A small autoregressive pixel model, trained from scratch: width 384.
Rows from block 2 of a small autoregressive pixel model, named by matrix and row number. Rows with one number belong to one neuron. Each number is 128 + 32 x the weight over its row's rms, rounded and kept within 0 to 255. All counts start at 0. Numbers have three digits each.
After each neuron's rows are labels from the 100 images, of 14976, where the neuron reaches its highest value: "strongest on" is what is common among them. Only what is clearly more common there than usual is listed. The data: microscope photos of single blood and bone marrow cells. In brackets: how many of the 100, against the usual share in percent.
# fc1: MLP up (model.blocks.2.mlp.fc1.weight, 1536x384), inputs 96-191
# fc2: MLP down (model.blocks.2.mlp.fc2.weight, 384x1536, transposed), outputs 96-191

fc1.55:151134101054127131116137108082141097148157133171106151139106170179135089131184098144103096122185063128173126119149149116142125058142160181145095137134120135102117113091155135127130123141131125119151115151130128141126114104080125091125146146143165200160111128143095164168163136135075104119
fc2.55:103064109127167125127098077106102091134071162151081128156135163151111078150135104126135144132091085125091172116136147127119137156172163081137166182070083125112144150095141080149112138140109094067079144121135163077135130097216134205146111093118136098119150210121157129106133087119172105162
strongest on: cell type: segmented neutrophil (49 vs 20)

fc1.242:087110121115049090111144132118108057132128155098121176111102118090140141128142124098057130138111148120158099140152135152138176168125196113162116149170105161133179110134124159104149103196098212159142146097147082193130159174224134110089128150130117133137126089129099186115123119073140169163
fc2.242:109143123123178118135136115117141135164198125110145114138131119126196147162119199178141112097167166170114167154121133121119072103111048163137157128126153135163145109164088080139135106093167065138087147136107096105129133094154079137120148088148137084138156121127128082043172188184109159083
strongest on: cell type: erythroblast (43 vs 14.3)

fc1.515:118159150126091132175157125131063065215168161141151140179122145055108102097163140101125131136050169144126118108190149194166119151126138099062153104084183099121153077157128148123135075129088124158134115159152111151165148105110108183095073128137102100208124117104134155097098085122124210103
fc2.515:129111118148137173182157120129178107132169074154127188125131137087133128075174112091101159122164068156094149118098043178154138167147122149124092112128137121153182143111120141083194096136085143118162153210094118145101109147113140151138117145115114138159171122117154085096090143089048152089
strongest on: cell type: promyelocyte (25 vs 6.4)

fc1.516:105113116150118191149132095149075116158210172093133145081095163158139106118101149145152078130148158172175146229089114109046131082106120116128099090124100104116095143158093111126130148135147116125120087065193173100120148088113122119124129143138132139119126160144175125162150116058157106132
fc2.516:175181133141141120100081125143149073112148139078136128109145122101161174144124119017130173132051149165142101107105100149136135091116092157192123129135127105139161088156143152178180069124099109160093108146080149183115133151068138151147093191140141132194163158111082076101161166098083149111
strongest on: cell type: erythroblast (32 vs 14.3)

fc1.732:133110202184157173080110144197135104130126160139164107167104150163158124179179172111114091150161103169141154132092182140162066113079158129133078156120176120154042091099085176084116100127172100103132121050102152155183139101087103169184072155111140117190151124114092179113131138113122129168
fc2.732:103116070088215152110120113137165170133131089142147125126117137130077147134089093134163085111128193147133140133104146117094099077066126123126145152152153109146152134077127133121176176120130124104154124162134105160087117074171187114103176177096148103047107056117167134122146117123138144128
strongest on: cell type: promyelocyte (37 vs 6.4)

fc1.460:117108123154103143132116118130164066149140109134126124096101096176082129157129143060152152123073146113081144154164129085079136115195168120141145154152168173134082128096100141113098046131108146130195133117204125142111215166103110153140123142221146163117116064119108159224138186170132075084
fc2.460:100094028156086125127129137119095174146217102163159086097125115143129137182087106130132091137177117161110077073154116147132146143134130137144174051151090080142104113074122108183139155075116136125157106171146138140132141124148110143128134090143159170114086093081166154145126147127152153130
strongest on: smear: peripheral blood (92 vs 16.2)

fc1.513:053082127140138185153088109179104045097176133166101129244137086151120155158192141123124116126195084108160113164138114151146106099118095203099101115141139124076130128088145073093133137151114110098101131135156166128084159124141112140195133121103135139144123111130113123124129143113146111137
fc2.513:116102138110173126124119124133154115118099157165133077069078121153168177123137162109132106129139126135110097139104117079105131042074183097118168156103130115160110143152144146106133111129129151110140143106127091151081149097129147158119075151114087224156090117081080146155168171104129213154
strongest on: cell type: promyelocyte (31 vs 6.4)

fc1.417:124134128104108116095117162053151135082068098102124110164126116122132153195133122151092108127186162060157158176133150145114087096159197153214125124091093176108136115169149128170077082074105144111121099089114145170143088088134193157145129110126100117103138133115162129115102130069151091118
fc2.417:115114166111160115180130172116172081129114154110157091113189149165123139165118170154167166148095140086145129135130133065096202149147038077118123055170175182100153118100125099187114062096146147083134234112160156100090157087098073149122147113098133149155161132176082139131165148146162196141
strongest on: cell type: promyelocyte (40 vs 6.4); cell type: plasma cell (37 vs 3.6)

fc1.665:103153109160117094118168091132159119142187165154111128175074153112143129114165134127082189128148122100153105129079159129150192171106136093173125108151114118100127138113098122117156135127125139103142190096156149129141112097115184205115181122160131145094099136134134104112124073147133160082
fc2.665:133089111102117118133180078086103063100137135140128161131105111126100117170122161133152170130148148108151125129102161182036167120101142048069150200109138132128119047126214091136137122115070102209137123115182129101128126122204170143083111139156149048106150153137211138095119117087151106193
strongest on: cell type: erythroblast (39 vs 14.3)

fc1.59:140105144118145178133111139127158190192086175047142032175097084116125163121126070164059116133085134191152123078108154153141142169193186063126098115103120179132122163073139188134096123135110109107174187134141115157076052098120133132148148138081085141115164061179147147145070097087165137141
fc2.59:094100060139081160152093166060142139134101139124086149074131068150137151137127140094040198153144120108117132125144104112156146111154089152104086137127146140053143133136146100161129089122089112109115159148159108103174169125151105106089150103125138146123139172106160196111141160224140134161
strongest on: cell type: erythroblast (45 vs 14.3)

fc1.266:107149112135075108071127122115171170079102076152130109088148187134158127078143105073149140167113148161103113148178158146123175085107133130150169106063125182093127121140161118111172137098176131093071127091128157047139160170128126113106082077176123140179154162104083104108188157096163123127
fc2.266:127108111099125120206143125128105113081150116145135154100098110097105100124181161148131085128139144115096155128126142162156115127161103130151072173162111118122105167116112102137154152095104171177119088150128170110086080148177146134103141163084045105150117094092149123058113070149130139121
strongest on: cell type: segmented neutrophil (53 vs 20)

fc1.419:156164053120084102145092154085160175185124112138119146158109127131108158122102149113111155157111089111121113132124113069109046154095123154103165114148147160095128119172085204091082126190098172096054202114116107141152125091209115111143103175119126134104123096122143079151182131161156090161
fc2.419:087101131105173074125135151141145080119109155155159103109126136087098068093153141153186199113168106159113169128146181131070153127131113145113147151170081151086179163129137087111178140102096130125078105166140165110090128087130093133109118117117138127179118139154137088105129099087152161102
strongest on: smear: peripheral blood (78 vs 16.2); cell type: myeloblast (50 vs 1.9)

fc1.507:143078102110133180139125093161119141161121175141120160123172115128098116125149159177111098084084161183104170080151114155142086120163126079064113130152111175135116105090200102086109137138079162157104124113179105094146144127142161142134099151107111129105104080175102151106096128153128112158
fc2.507:109083106136127096143148113206187125113119117118074126091127154162166132138116143157173124153122068126154171121166116131079133135165155131144154156126158097103067188113174171193131144061162088104134144107088142161140120136190102093233110079126106153205157142136163117131157088068141143134
strongest on: cell type: promyelocyte (30 vs 6.4)

fc1.79:108119148119121176097128140157103119222129092170143134133107101070120129154153108127108126115156197158102108150161144126138136116187126122138158186128160135132102144109095140146125111092113133116099110127093152129098166105152025079091127041201102099182147169124081079166105141153138118160
fc2.79:168104094121150117167102107207171091135104201150142115111151121105144027092090174122093105082126051114134174112134061132147114147120146136154147077150156144119154096200123096148165098102100155135145166161110094089115158080114133173132137124090171139143144086092202113123157116162142140119
strongest on: cell type: segmented neutrophil (71 vs 20)

fc1.449:213153129068125096103105067105082128116155133091129171110105166169161162119119116134157123113142121128133122151131163112047118085172074206170115132169148105136102124165121108073171181099125126162145177125054146160130095189175130162089113136092151136119206068156152082160102133134073197051
fc2.449:106109094128124156092136168114095075127113087153125115169162072181146154123167120166150141171147056092149142093155142102104100104171129143089132083148121147038129125085087127175104148127098110105116124123141184091182126083133128127148081109115151082121153139123116167158073133149149120143
strongest on: cell type: segmented neutrophil (89 vs 20)

fc1.118:125082159143098158135148128148144140098131153134100118170140163089169163171075151092134072157154106115168155111116179108166133058092079156168121178198106110135116092115128141110056135169195142128178153114106102167119168101075077117142074104153115143178128053120137151078130114109110108104
fc2.118:119136152159074090115119145123149116139080175101156128068129141099106127104097237095154123103133123104106151139148119107157171068084153088115180126101149117132197126137179113094119156138153131112175187154144108139097125143129128120136140142094135124122119103122114159104147117104099141177
strongest on: cell type: segmented neutrophil (64 vs 20)

fc1.294:175113147068179131125176101186133089146123138156156114137197122110106079088169121065158120126122176168132092115100123183133079116159159057123120100080122109089151156149035165094122199150080109117113110123090157130147152096120117212104093141125119151163194136109147142131136060103179169143
fc2.294:092175072131126133144083019108074163143144088127102073117120077137090137101142096080164208163120068133120065149098141143096111175144107150134139046153108160129145132162155178170154138125079134121194166140093121093155164083106167182159149118157146062104118159140104104132087140141143137072
strongest on: cell type: promyelocyte (36 vs 6.4)

fc1.112:136120110145136115087105117105128159121109113095098130103163082130112169097095141136095133127169106136143092092119203143148122139119108087165111156103088154183139144125129131127138133138128129156168124152100165128175073114173117135169137164110136150143167090083109199102046139113175102119
fc2.112:104112101137126108140179156140164097109136100107138147097140129109114113063192104150138109135161098154142211139193116124168191151153137144140175102193131096083160131127104132127145128091136162079129148101163093097070177135126097095132119179111164104067119227112123107131168147186166117099
strongest on: cell type: erythroblast (70 vs 14.3)

fc1.117:154135079166088113149168136136070103179152093167146144097113184130165068135178157120126137142105119067157144158177157114165080111169127106085095110124133124070096155054143201103130141170130134144084187084129085100110064104048119148147115142195180142113098132091129076162165081163083158100
fc2.117:124111165103190119123150089126156161102094128127136138139162067187121146125098172142085159155098129194124085123086134191085183135135135151087095178092125109139099111109119039138110144102143148118153073193155143127125150151177125121137112144076122152114144156191116144090108178085184096132
strongest on: cell type: artefact (42 vs 9.8)

fc1.740:168079124139157129116129115123147151113117199122112148161156176165123166156160122145156173170143122179102157125146139113138147041125129175107183119149104071073067140113140145057171204105174181142109187073081128124129121074092110112132120086128137103151097129159144137146185142122113218095
fc2.740:141166110130117106103122190109114058178234115144122165188140121145118189090123128107107107115188150182146107158131120158098131109118159137128095132130155134157063169134110119119092116184140069121107197127149136159153146138121124122119103116142098094092141133155116131146147131151111147086
strongest on: cell type: segmented neutrophil (89 vs 20); smear: peripheral blood (87 vs 16.2)

fc1.168:134177127043138138128110182151141128175117142140093122131095099164070166153153133141146095154118148186081087114234115094093182157101116156158181074200082123094128152118110130118162134131187105119132181110168143175121149136097145134073157145157118157112105159124143084108199124110067108116
fc2.168:147172132130113113175048138120143123133123125132096118125048129118140130146145091115109126116159167085066097187103076157099106129142160144123174116110179126065096194160094198188140063056181110139118145130116119158125140121119110118164146143128152114093116181074179097150157101147145153153
strongest on: cell type: segmented neutrophil (48 vs 20); cell type: artefact (30 vs 9.8)

fc1.54:129088148135121136187152164125112114059136121089175133127123195173126110147175137102149077141097135082060167141127173144146102093104138148105087136174115122112098162148091131119145123127120131126122112133133162129132159140111113139140039134148100061159128131139145132165166123133128121076
fc2.54:161090086097183178121123100111110175106135126130141105059137127160087101171088111158180148138116113169121157135079141123175124143074135094150079148158072130132156121073184149081111219120131119153132113108184146141101134120137108106128099190071145108103101150136123149167104061174175094100
strongest on: cell type: segmented neutrophil (41 vs 20); cell type: band neutrophil (31 vs 5.6)

fc1.113:070126154123135160155133084119062132167130116118074099099121122146121078164074094122098097106044141158155098091141105193121087126181140125091126103132143184185144118157145108095112126149170140124077173110153082061146169157109133156091135144134161117150061093129121146092101147125115156145
fc2.113:145117125179111077120129169121105014102148121184097146132086099147161090134149113109140128184081153139212107151217157148143131068129061151096115121141130090126110122174136148172150104143159142144084073123148175121104124185052132144157131110135094142150123172144123140111125159118140113094
strongest on: cell type: artefact (25 vs 9.8)

fc1.710:119122113098150096113107092070117160088112104092138122093170099112196091147109100167134133127126132130170148155025173158100183139089104136149160134115150164176106164076194039093069131124120166144144119126120160117091137104121158085138210112116091135109114140100154113121135125079094112088
fc2.710:115097159079170184084102168157102187118138105168096107134159134124077100110139148106164106115079130123169095135115126098135091234204138094107068137166100136083125118120092108113168119124087095138119089126167122070099068092153099135121114094063187091148117122146132095122071113164141181119
strongest on: cell type: promyelocyte (29 vs 6.4)

fc1.24:143146121108139164134103113113127129181091233093103126110139101152121110097124147091110133130135131198100098085114119087120040118158171140170131124114102169167123140125067148104136148144141144142172147136102168151137186099098146095126128045081128109194117170130133101138122095110077145104
fc2.24:083092112123176113135097140160130142111128105163096193104129161154127025129131170144156148128084084101167112097159126119130122136122132141123124136129144146091137123087156083175157077125146133038180140085102130111087105165213125206041179140171136170128140133092138157125150093136138155115
strongest on: cell type: segmented neutrophil (75 vs 20); smear: peripheral blood (66 vs 16.2)