Rows from block 2 of a small autoregressive pixel model, named by matrix and row number. Rows with one number belong to one neuron. Each number is 128 + 24 x the weight over its row's rms, rounded and kept within 0 to 255. All counts start at 0. Numbers have three digits each.
After each neuron's rows are labels from the 100 images, of 14976, where the neuron reaches its highest value: "top examples" is what is common among them. Only what is clearly more common there than usual is listed. The data: microscope photos of single blood and bone marrow cells. In brackets: how many of the 100.
# fc1: MLP up (model.blocks.2.mlp.fc1.weight, 1536x384), inputs 0-95
# fc2: MLP down (model.blocks.2.mlp.fc2.weight, 384x1536, transposed), outputs 0-95

fc1.66:173118147157090120176157148083135170154173106164132113084125058130100134164171109142152132159114120111130115093166130079094138091137129088132144117137128131156145103106083090133146141126161135096125126126105131135094122127121120129111187134145123134151178173099131136117116159143079111128
fc2.66:124172125152122095105136102164094122129086149145128138110087150099142126093129151114117160120114133126109149125123117126097098160115146126128100107109124074147107124085132140134117136141114111124144095151114185167091151124104129088121120094108107170144092123199128133099149094194123145139
top examples: cell type: erythroblast (39)

fc1.548:120097122115126141144128126156126096095132129147107107087141126116142090174154145113108132124142125135100177096107146138139119146160124152160105127150148161142131120118085069099142156145113091135119122125165134124151073106109096157141172111132114127102153139150137138123082125136145095128
fc2.548:116102150155109101127145123137106133163103131140102140110128159167065128096105119150112123163130142137090109155124092132115137134109154127082121099110178114107133125151117167121098128158145158125101156136103109134152136166137103107143066142120126124114126114122092073136158141120186117135
top examples: cell type: artefact (45)

fc1.564:120117149141094154166141137131178167122084129132112129170104095111129062104063113117142125105108120121193168131158105130143115133103129091118131129103125150143088105085120104069128145137119125148099094161147134112132115130113091141092138139139170128141131143104114119123124141141146133089
fc2.564:133146139126132127096104122138111145173162106160124116149084113117123147144065093175109113134135123152086104100161120146075114060138115146130153121124112093117149164144142117171126122160155102124147130139057149124100154119140135139162132114121121166153099123150126121123122150154118129084
top examples: cell type: segmented neutrophil (47)

fc1.316:174171073140141107131087119134126081085128092113125149103171117146148167123164198166176141111168143126136068134064143110133093110165110151107135146098115138153147126089140146140134115125141130154156118161096118109138140153129162121118143126138130137164080093106130159116139154109145129144
fc2.316:106147149151110128147185111139103142112150145144125082165075178129134125125135112113077128125159160065141166097123140125084145120127114161159142142165089138108129116143116129097123144146109099142101123101095174159116109114082136123131158129138112164073132166172138128115098153126125132120
top examples: smear: peripheral blood (40)

fc1.90:183147132100155138122130100124176127097099133157092179157151106086121103112125151164127129094173137158127165138142106145111114117076135139121117134106115153109163111141169112162112108118142108149115141138088146098140140206088095139052151081138158121110081119104137120110124134144141125080
fc2.90:141101156134121127136122135101137070143135141124112130106128135139131106129126145135151111106114140117133120159140140117185195118123081129108131141103120152111097073156115097105151089122150136110101156132148179135144117123123161125156110126062133089163062167116107063109156146121142165114
top examples: cell type: promyelocyte (38)

fc1.364:102142153104140112115126145128108126124148162158114130108124108131119155161110139130111163081067102109102123084109133121154167120121141145167128146144126154133116143129111132127109117124145133108113120165171143131128147171089139086123152136122124144071186102152136121168121087134100117155
fc2.364:142105149130128146145124095115184107163125133128119083112158118120085135141113132073104146130145153132143119177133071134114116112141135119105091150104143075141099166084142118142147158098141126175179137111143130126129100131129159115154147156120137117124163115126085108087153183122138114094
top examples: cell type: erythroblast (60)

fc1.145:129127144154172150131120137119111090142136114091159132110116124144145119138110136185137096134158149153102082088149128137127171144113141128099100093155137141118156130106133118181131151102109114156179163139146181157108136163111148147109095102130127087107146159134089103130146106168130135113
fc2.145:128150083143112143148141087103116158133115116089126134161147150101110120160162112131155113132115113104134086179133160092138103132122151118135128108125143149145104134124051149154157156112180118152104097099090094151126102142170128136099140138164093107121084094125134146140129149159123142115
top examples: cell type: segmented neutrophil (69)

fc1.446:146122153127155129133131140144131116214143138085102127134090130095134152135123081112133154120125158114104111140129114103104149139115131136131122140120156174116146096133118110134114159156148070167137113174144155118164120130125090118152125157152136113167100110146145099141175153091149118137
fc2.446:109097139145089124122104146101112140124132164090137081181119100114126113110157147142127153095128117105083109156105169126168116151107109129148115119097122159088093144129067109151136107163144130124103141170153145101136139169174171069155087137156093101149127134132164102159110137139143134128
top examples: cell type: artefact (63)

fc1.651:119118132123137084146148094163118125099134149153148099154149122116108140140152106141096110107130113133113120109148088125112097156175163130148128144125149150135135176115127132153152138158134144185089125133110160133175141155133078129134101084144110153089136122150104099104122106166141160101
fc2.651:137067088135121159119114091132166134075136093152101130116078124141126084105149145139140132152160108159140134113079146103106103096087122100111142146114125132163141096140135163107093085110124136087121168099162134140123131112076131160126155154150112130108127109162107103129128125118144112128
top examples: cell type: promyelocyte (28)

fc1.373:122119052130131122130142119111118168124195128147103157104145129102138162154132168187107118112117121154133117148094147138143166110125119142133109098135096172114098120139149064113131142119149156106144160082112099131121162108165131113088117151067132164145104106129119086176093082121119125153
fc2.373:054128155100126161161130101111106146119149142100126148156158143146154148146132128118110140136151174121155087109114114111111109115123146130127140156123126136149073163138153150167111121132108099112154093104121099097134147142112116095100137139110121149110093103132104151134158098156164151128
top examples: cell type: segmented neutrophil (50); smear: peripheral blood (38)

fc1.430:082173134177122113100157099156156165098173101134104149123133130144159145136137132086102132081139160137131148132107140108099088170132137104110142152131133114124129121148136095104153104132103135152103168128148128156138127134109165093169112129100119121097112163062116116115091090140126127124
fc2.430:149076140161102134165094109130141127141093113117154134101141158146099118129099123105092081149120130155156137073135159089102142082113117208136161118125121104140093131134128142139120118145139146158093102128110123103114095117126084125110122114160093154122125105149124122158155164122137104124
top examples: cell type: erythroblast (46)

fc1.700:146112094115134133115152089092154129146125147088137078148094136111077110141125080100112088149114148068145179170140154110156125121120120130183159148092109135155157139116131134147109162138131109120148140131146107079088178116147115142106145116137130111163125115195130128147151124122116107145
fc2.700:118137153143130133119128113119116101090116075117089095079130139146145130145127100140126115146164107151099161126114161137090105126151118107112081142076150131139118141087096131161115118099141130072148148121104141196114123138096133070128146134111124100136136135133116141151117139096106179159
top examples: smear: peripheral blood (40)

fc1.469:106138130107131154160164126156128127079106141132138168172142093109172163152124131091108103114132116160123103148114110094143124103136116097111123113112165165104143114166110132167118139131103124140145135154105149096078104118124107106133188120125121169078120126078113139142150088090136153158
fc2.469:146139095152083117113130143111091126202111108148156110117145152129109103107108134142113103116074131158161134066080131152144107101124118129118172069131125142126089188116107122153135133098167124099155082118128162137134123085135119116104133116154117144149137144093112116132111121129120103124
top examples: cell type: segmented neutrophil (55)

fc1.261:134117126151139148090120121166168088128138158105117155148148113135132163108139125177130118135145114089118120146145106107124075095106107129137078132135081112137101119084117149137160120103132120112122182132105132148098124133145185127089146091111095120105104155163093126115145140137186126123
fc2.261:124097142136128117118104116090138099117131115169089127091119146120121116089112103160143115111150148144091119148141131130143162143158118138129093117153129109144140153151121125176133113138143148130123112087135152142177104127110109111172129131117102122118119087103165129181134147105083165139
top examples: cell type: artefact (37)

fc1.308:117123111119133162098122164116094149116129105082100084115103128077116126139093134103084180103157140113176178071140115108109111158100104129099156169151132142144127116151098102115145146119082099134125089143151117138144140128126102120113123133116119143096158087126136121106125121122140168109
fc2.308:108135156142138126137181173141178124135149088108134174131126110157109116132158125126126115122119106145150114184129111133106126140140116132101113120123125190143116176129106156138092129130118118116120096101110092111159111123147119169146147137152124118129135134106124141109102103136117157130
top examples: cell type: blast (27)

fc1.216:130136067158111071168140174126123121115143132120166103128097113119098158121104063111119141129159132152153136157121138162178173111137131153078109184134137139099129117142133120134156129157124105115155152133126122111101135127107142157145165141113093143146090106127129093144139125105158130153
fc2.216:121097120142148110092098102129103144124167123146079103074078116158122127160174140114140122189092110130121130134113160138116075115123133050161109141125118172184141116117125135134083152164111123133130160109130164154140125109127167132137198111123136090133109155122136115156085102160101138095
top examples: smear: peripheral blood (86)

fc1.463:163099140136123086154117111110095111137121059101102122125124116166119126145114129122128183110122142121126074139127166126116080106147108120164130130144108112130133084069155138138095146146142092124126152131121149099106130145139136098130088122135147156145097134113124107112131146123125147113
fc2.463:113132164144129137137128078116147157143103111105150157111152106130136122123085090145146081150133120118161116110137144147115076109136104127168145127129132133127111152125126135131141100128180176125136144106135130147140132137168118082112109175105156095101128090137112095126128119119113172090
top examples: cell type: erythroblast (38)

fc1.668:202161126102155140127158120148123105066164143120143162130113129104156108124142109127108127130140104162153131103132141107104134132119147130168127143119160143177098134132134131145161131125104119139192100119120118132159149109087160143138113117159098123143129141131181099111140095146085100167
fc2.668:126128161133151126059140128133129161129172151143099145100126116120080178151101138115123140123125144122110112122124114149127163143160154144155103122145105135123145148099116155101116184121149103127107132088129133103148129070132167104137115153143123091147135149152143107116101124114096125131
top examples: cell type: erythroblast (55)

fc1.224:115084106134088114100115097128152146114108124127095175095124128145150159156073119140161134137196134130088126128186114092121100095114143124108086122133108146119122185110157079100149132097154123149139111150119142147135157161139128092106142155146130115155113078149146130152094166144126141141
fc2.224:163119149118099121139122123080162126140149133130141129130148153128120124127132120126143158114097137155133105139107124090126117151116087115160116165164133074088142145162128150118114115131149147140091168128082136178169121121113083096154139112147137129135114153155103121137165169123105129139
top examples: smear: peripheral blood (58)

fc1.716:128151108128110134138151112117122154171104089123127067153146137128157154134160113110100105070108142137093178155160146125169126073113144115132109103062100109135115146092112115159126131083106121153124140137130102148114172171126090123113125101147138132154088125146127097121110147136089119133
fc2.716:102125134067049132103094115125145082118114100123152110102145121149109157132098094135162058172152133071143119112130126117144115165129117126134134087132106127140098136146132134101110140143176130092127141135132106137035125102108142151150143147087113148146135125146130130130145162149094204174
top examples: cell type: blast (35)

fc1.390:163131143133150124125179173151134062119122162181153097134101100152101104118113100131145133150139143164132102133091122114154144167093103123117139165129154165111125100138126159117132116107139168146128150114133103137107137138149115099119154143096112143120175153129151109110109146159109131158
fc2.390:115153102120117106143115100120123139156132153115108117129136144145055130131131176123148140118112119154149132088139124155134120079123101122127132139112101125099152120151161085136125127106114141084090119152123128081160129157132111166137113107130118147117102126192137122118147113143124144131
top examples: cell type: erythroblast (43)

fc1.154:122127157161085117135107073136133130098142129116085110148176113178142141100088154121118129147138168114126136126138144139107162126096121128147106135091147107091128198137110160100123161146125132125113102095108109133128152100134112157136143112080073178142112105146146117124094092101120125098
fc2.154:100131134101154170149098130124110143128148178117148145120075122110143142112153161159111141157131131128154134116103083153123105164098107131102116119142117144104120126106173140101149096123178107100158140124085144120122139187131171115129116141158164105164157136139140107133103157097149135099
top examples: cell type: segmented neutrophil (54)

fc1.346:119121116111166136128153099128143123083103126149131105120126118114144133091135174110136142128149108103075170146124169136127148098114198095123077121070117130046147117129103139137100120124132127068158173131102097106153101090106154139069130128146091105131103120113127156153138127114140134143
fc2.346:138133116176084090162114154134124109101113168091136136129115140129129115129142171129122103083122100154131154130110167117184115131072135156125102093135132146151153135108162110136164128156132109115179130121109147128140102163107133127141097118097093078125134119146123127083142105168183102153
top examples: cell type: erythroblast (46)

fc1.305:194151164147144110110066118163090126143132125098184170097139141123083136102147129087158126162138107152084109146117138144159124096142125172161155155147122164091135092152159168148171125075132133165104110141165110124131148144152152091117109151129132123128122110142128160140102130112128108082
fc2.305:094142145104120140136116129096178125169097118117103125134111169124130166163148123101132146164134113091137128128134118124110125172095111104141155130103132168145136117146134144157104115120104135129170127122098168113122119144128157133162112129129059131126109204107157123101165088096158136107
top examples: cell type: promyelocyte (25)

fc1.530:103122110126190138104100034134142118105098114099090124123099119111085158162150133167118111127124115162115115131115145135155133133112122152103146130143175154125172146138100129114142134149114089113152144142115115146148118150108108138167126143135134071142137192133098159103145147129152122121
fc2.530:126140122067098117118148121139167150124081128135124127106090105131158132116112162150128081140140076097155112083155109142096133127092138143175105147157124079130104124170168118133154164173139133104119138090139129128109125113103096145138099121134185119160107157164143186158110116141121146144
top examples: cell type: segmented neutrophil (70); smear: peripheral blood (63)

fc1.757:096143104132096070122178100127129160133119147123136111112132066120134094122107164142135145126139096114107123134133112111162133098125105165143111112117119104156175119173126124119132144132100146112137116112143154156113141168123101130136087098082086124101130130109170131127117112131121144125
fc2.757:147145153085147133131079099147138148136128141144137138123104105121118169126120129091149109122107135107115154107095129172112166111150173103127133174109097124091108157168143095137113105143129146131147154152137084140096097121151102164146115128150178097148130130151146121145132122094146142142
top examples: cell type: segmented neutrophil (66); cell type: band neutrophil (27)

fc1.392:114146166182134099137124126124115132123161125166128107174131108115150130104132124133125150144129172126142135127155145176161120130105120112146093119123083122095140163151157083113148123104147097150113110062106152150123135120194153146137122133133129176107123140101133137144141123144120195138
fc2.392:096131127167127166108148127097139151092130131151076180098134139165098140142097117097132138111173147091148128179135101137107125106108146131103117127101152135137099127153142177117117169157109144106138134130144130119140118160119079099109144158175136137145133102159131122114144141067133132137
top examples: cell type: segmented neutrophil (92)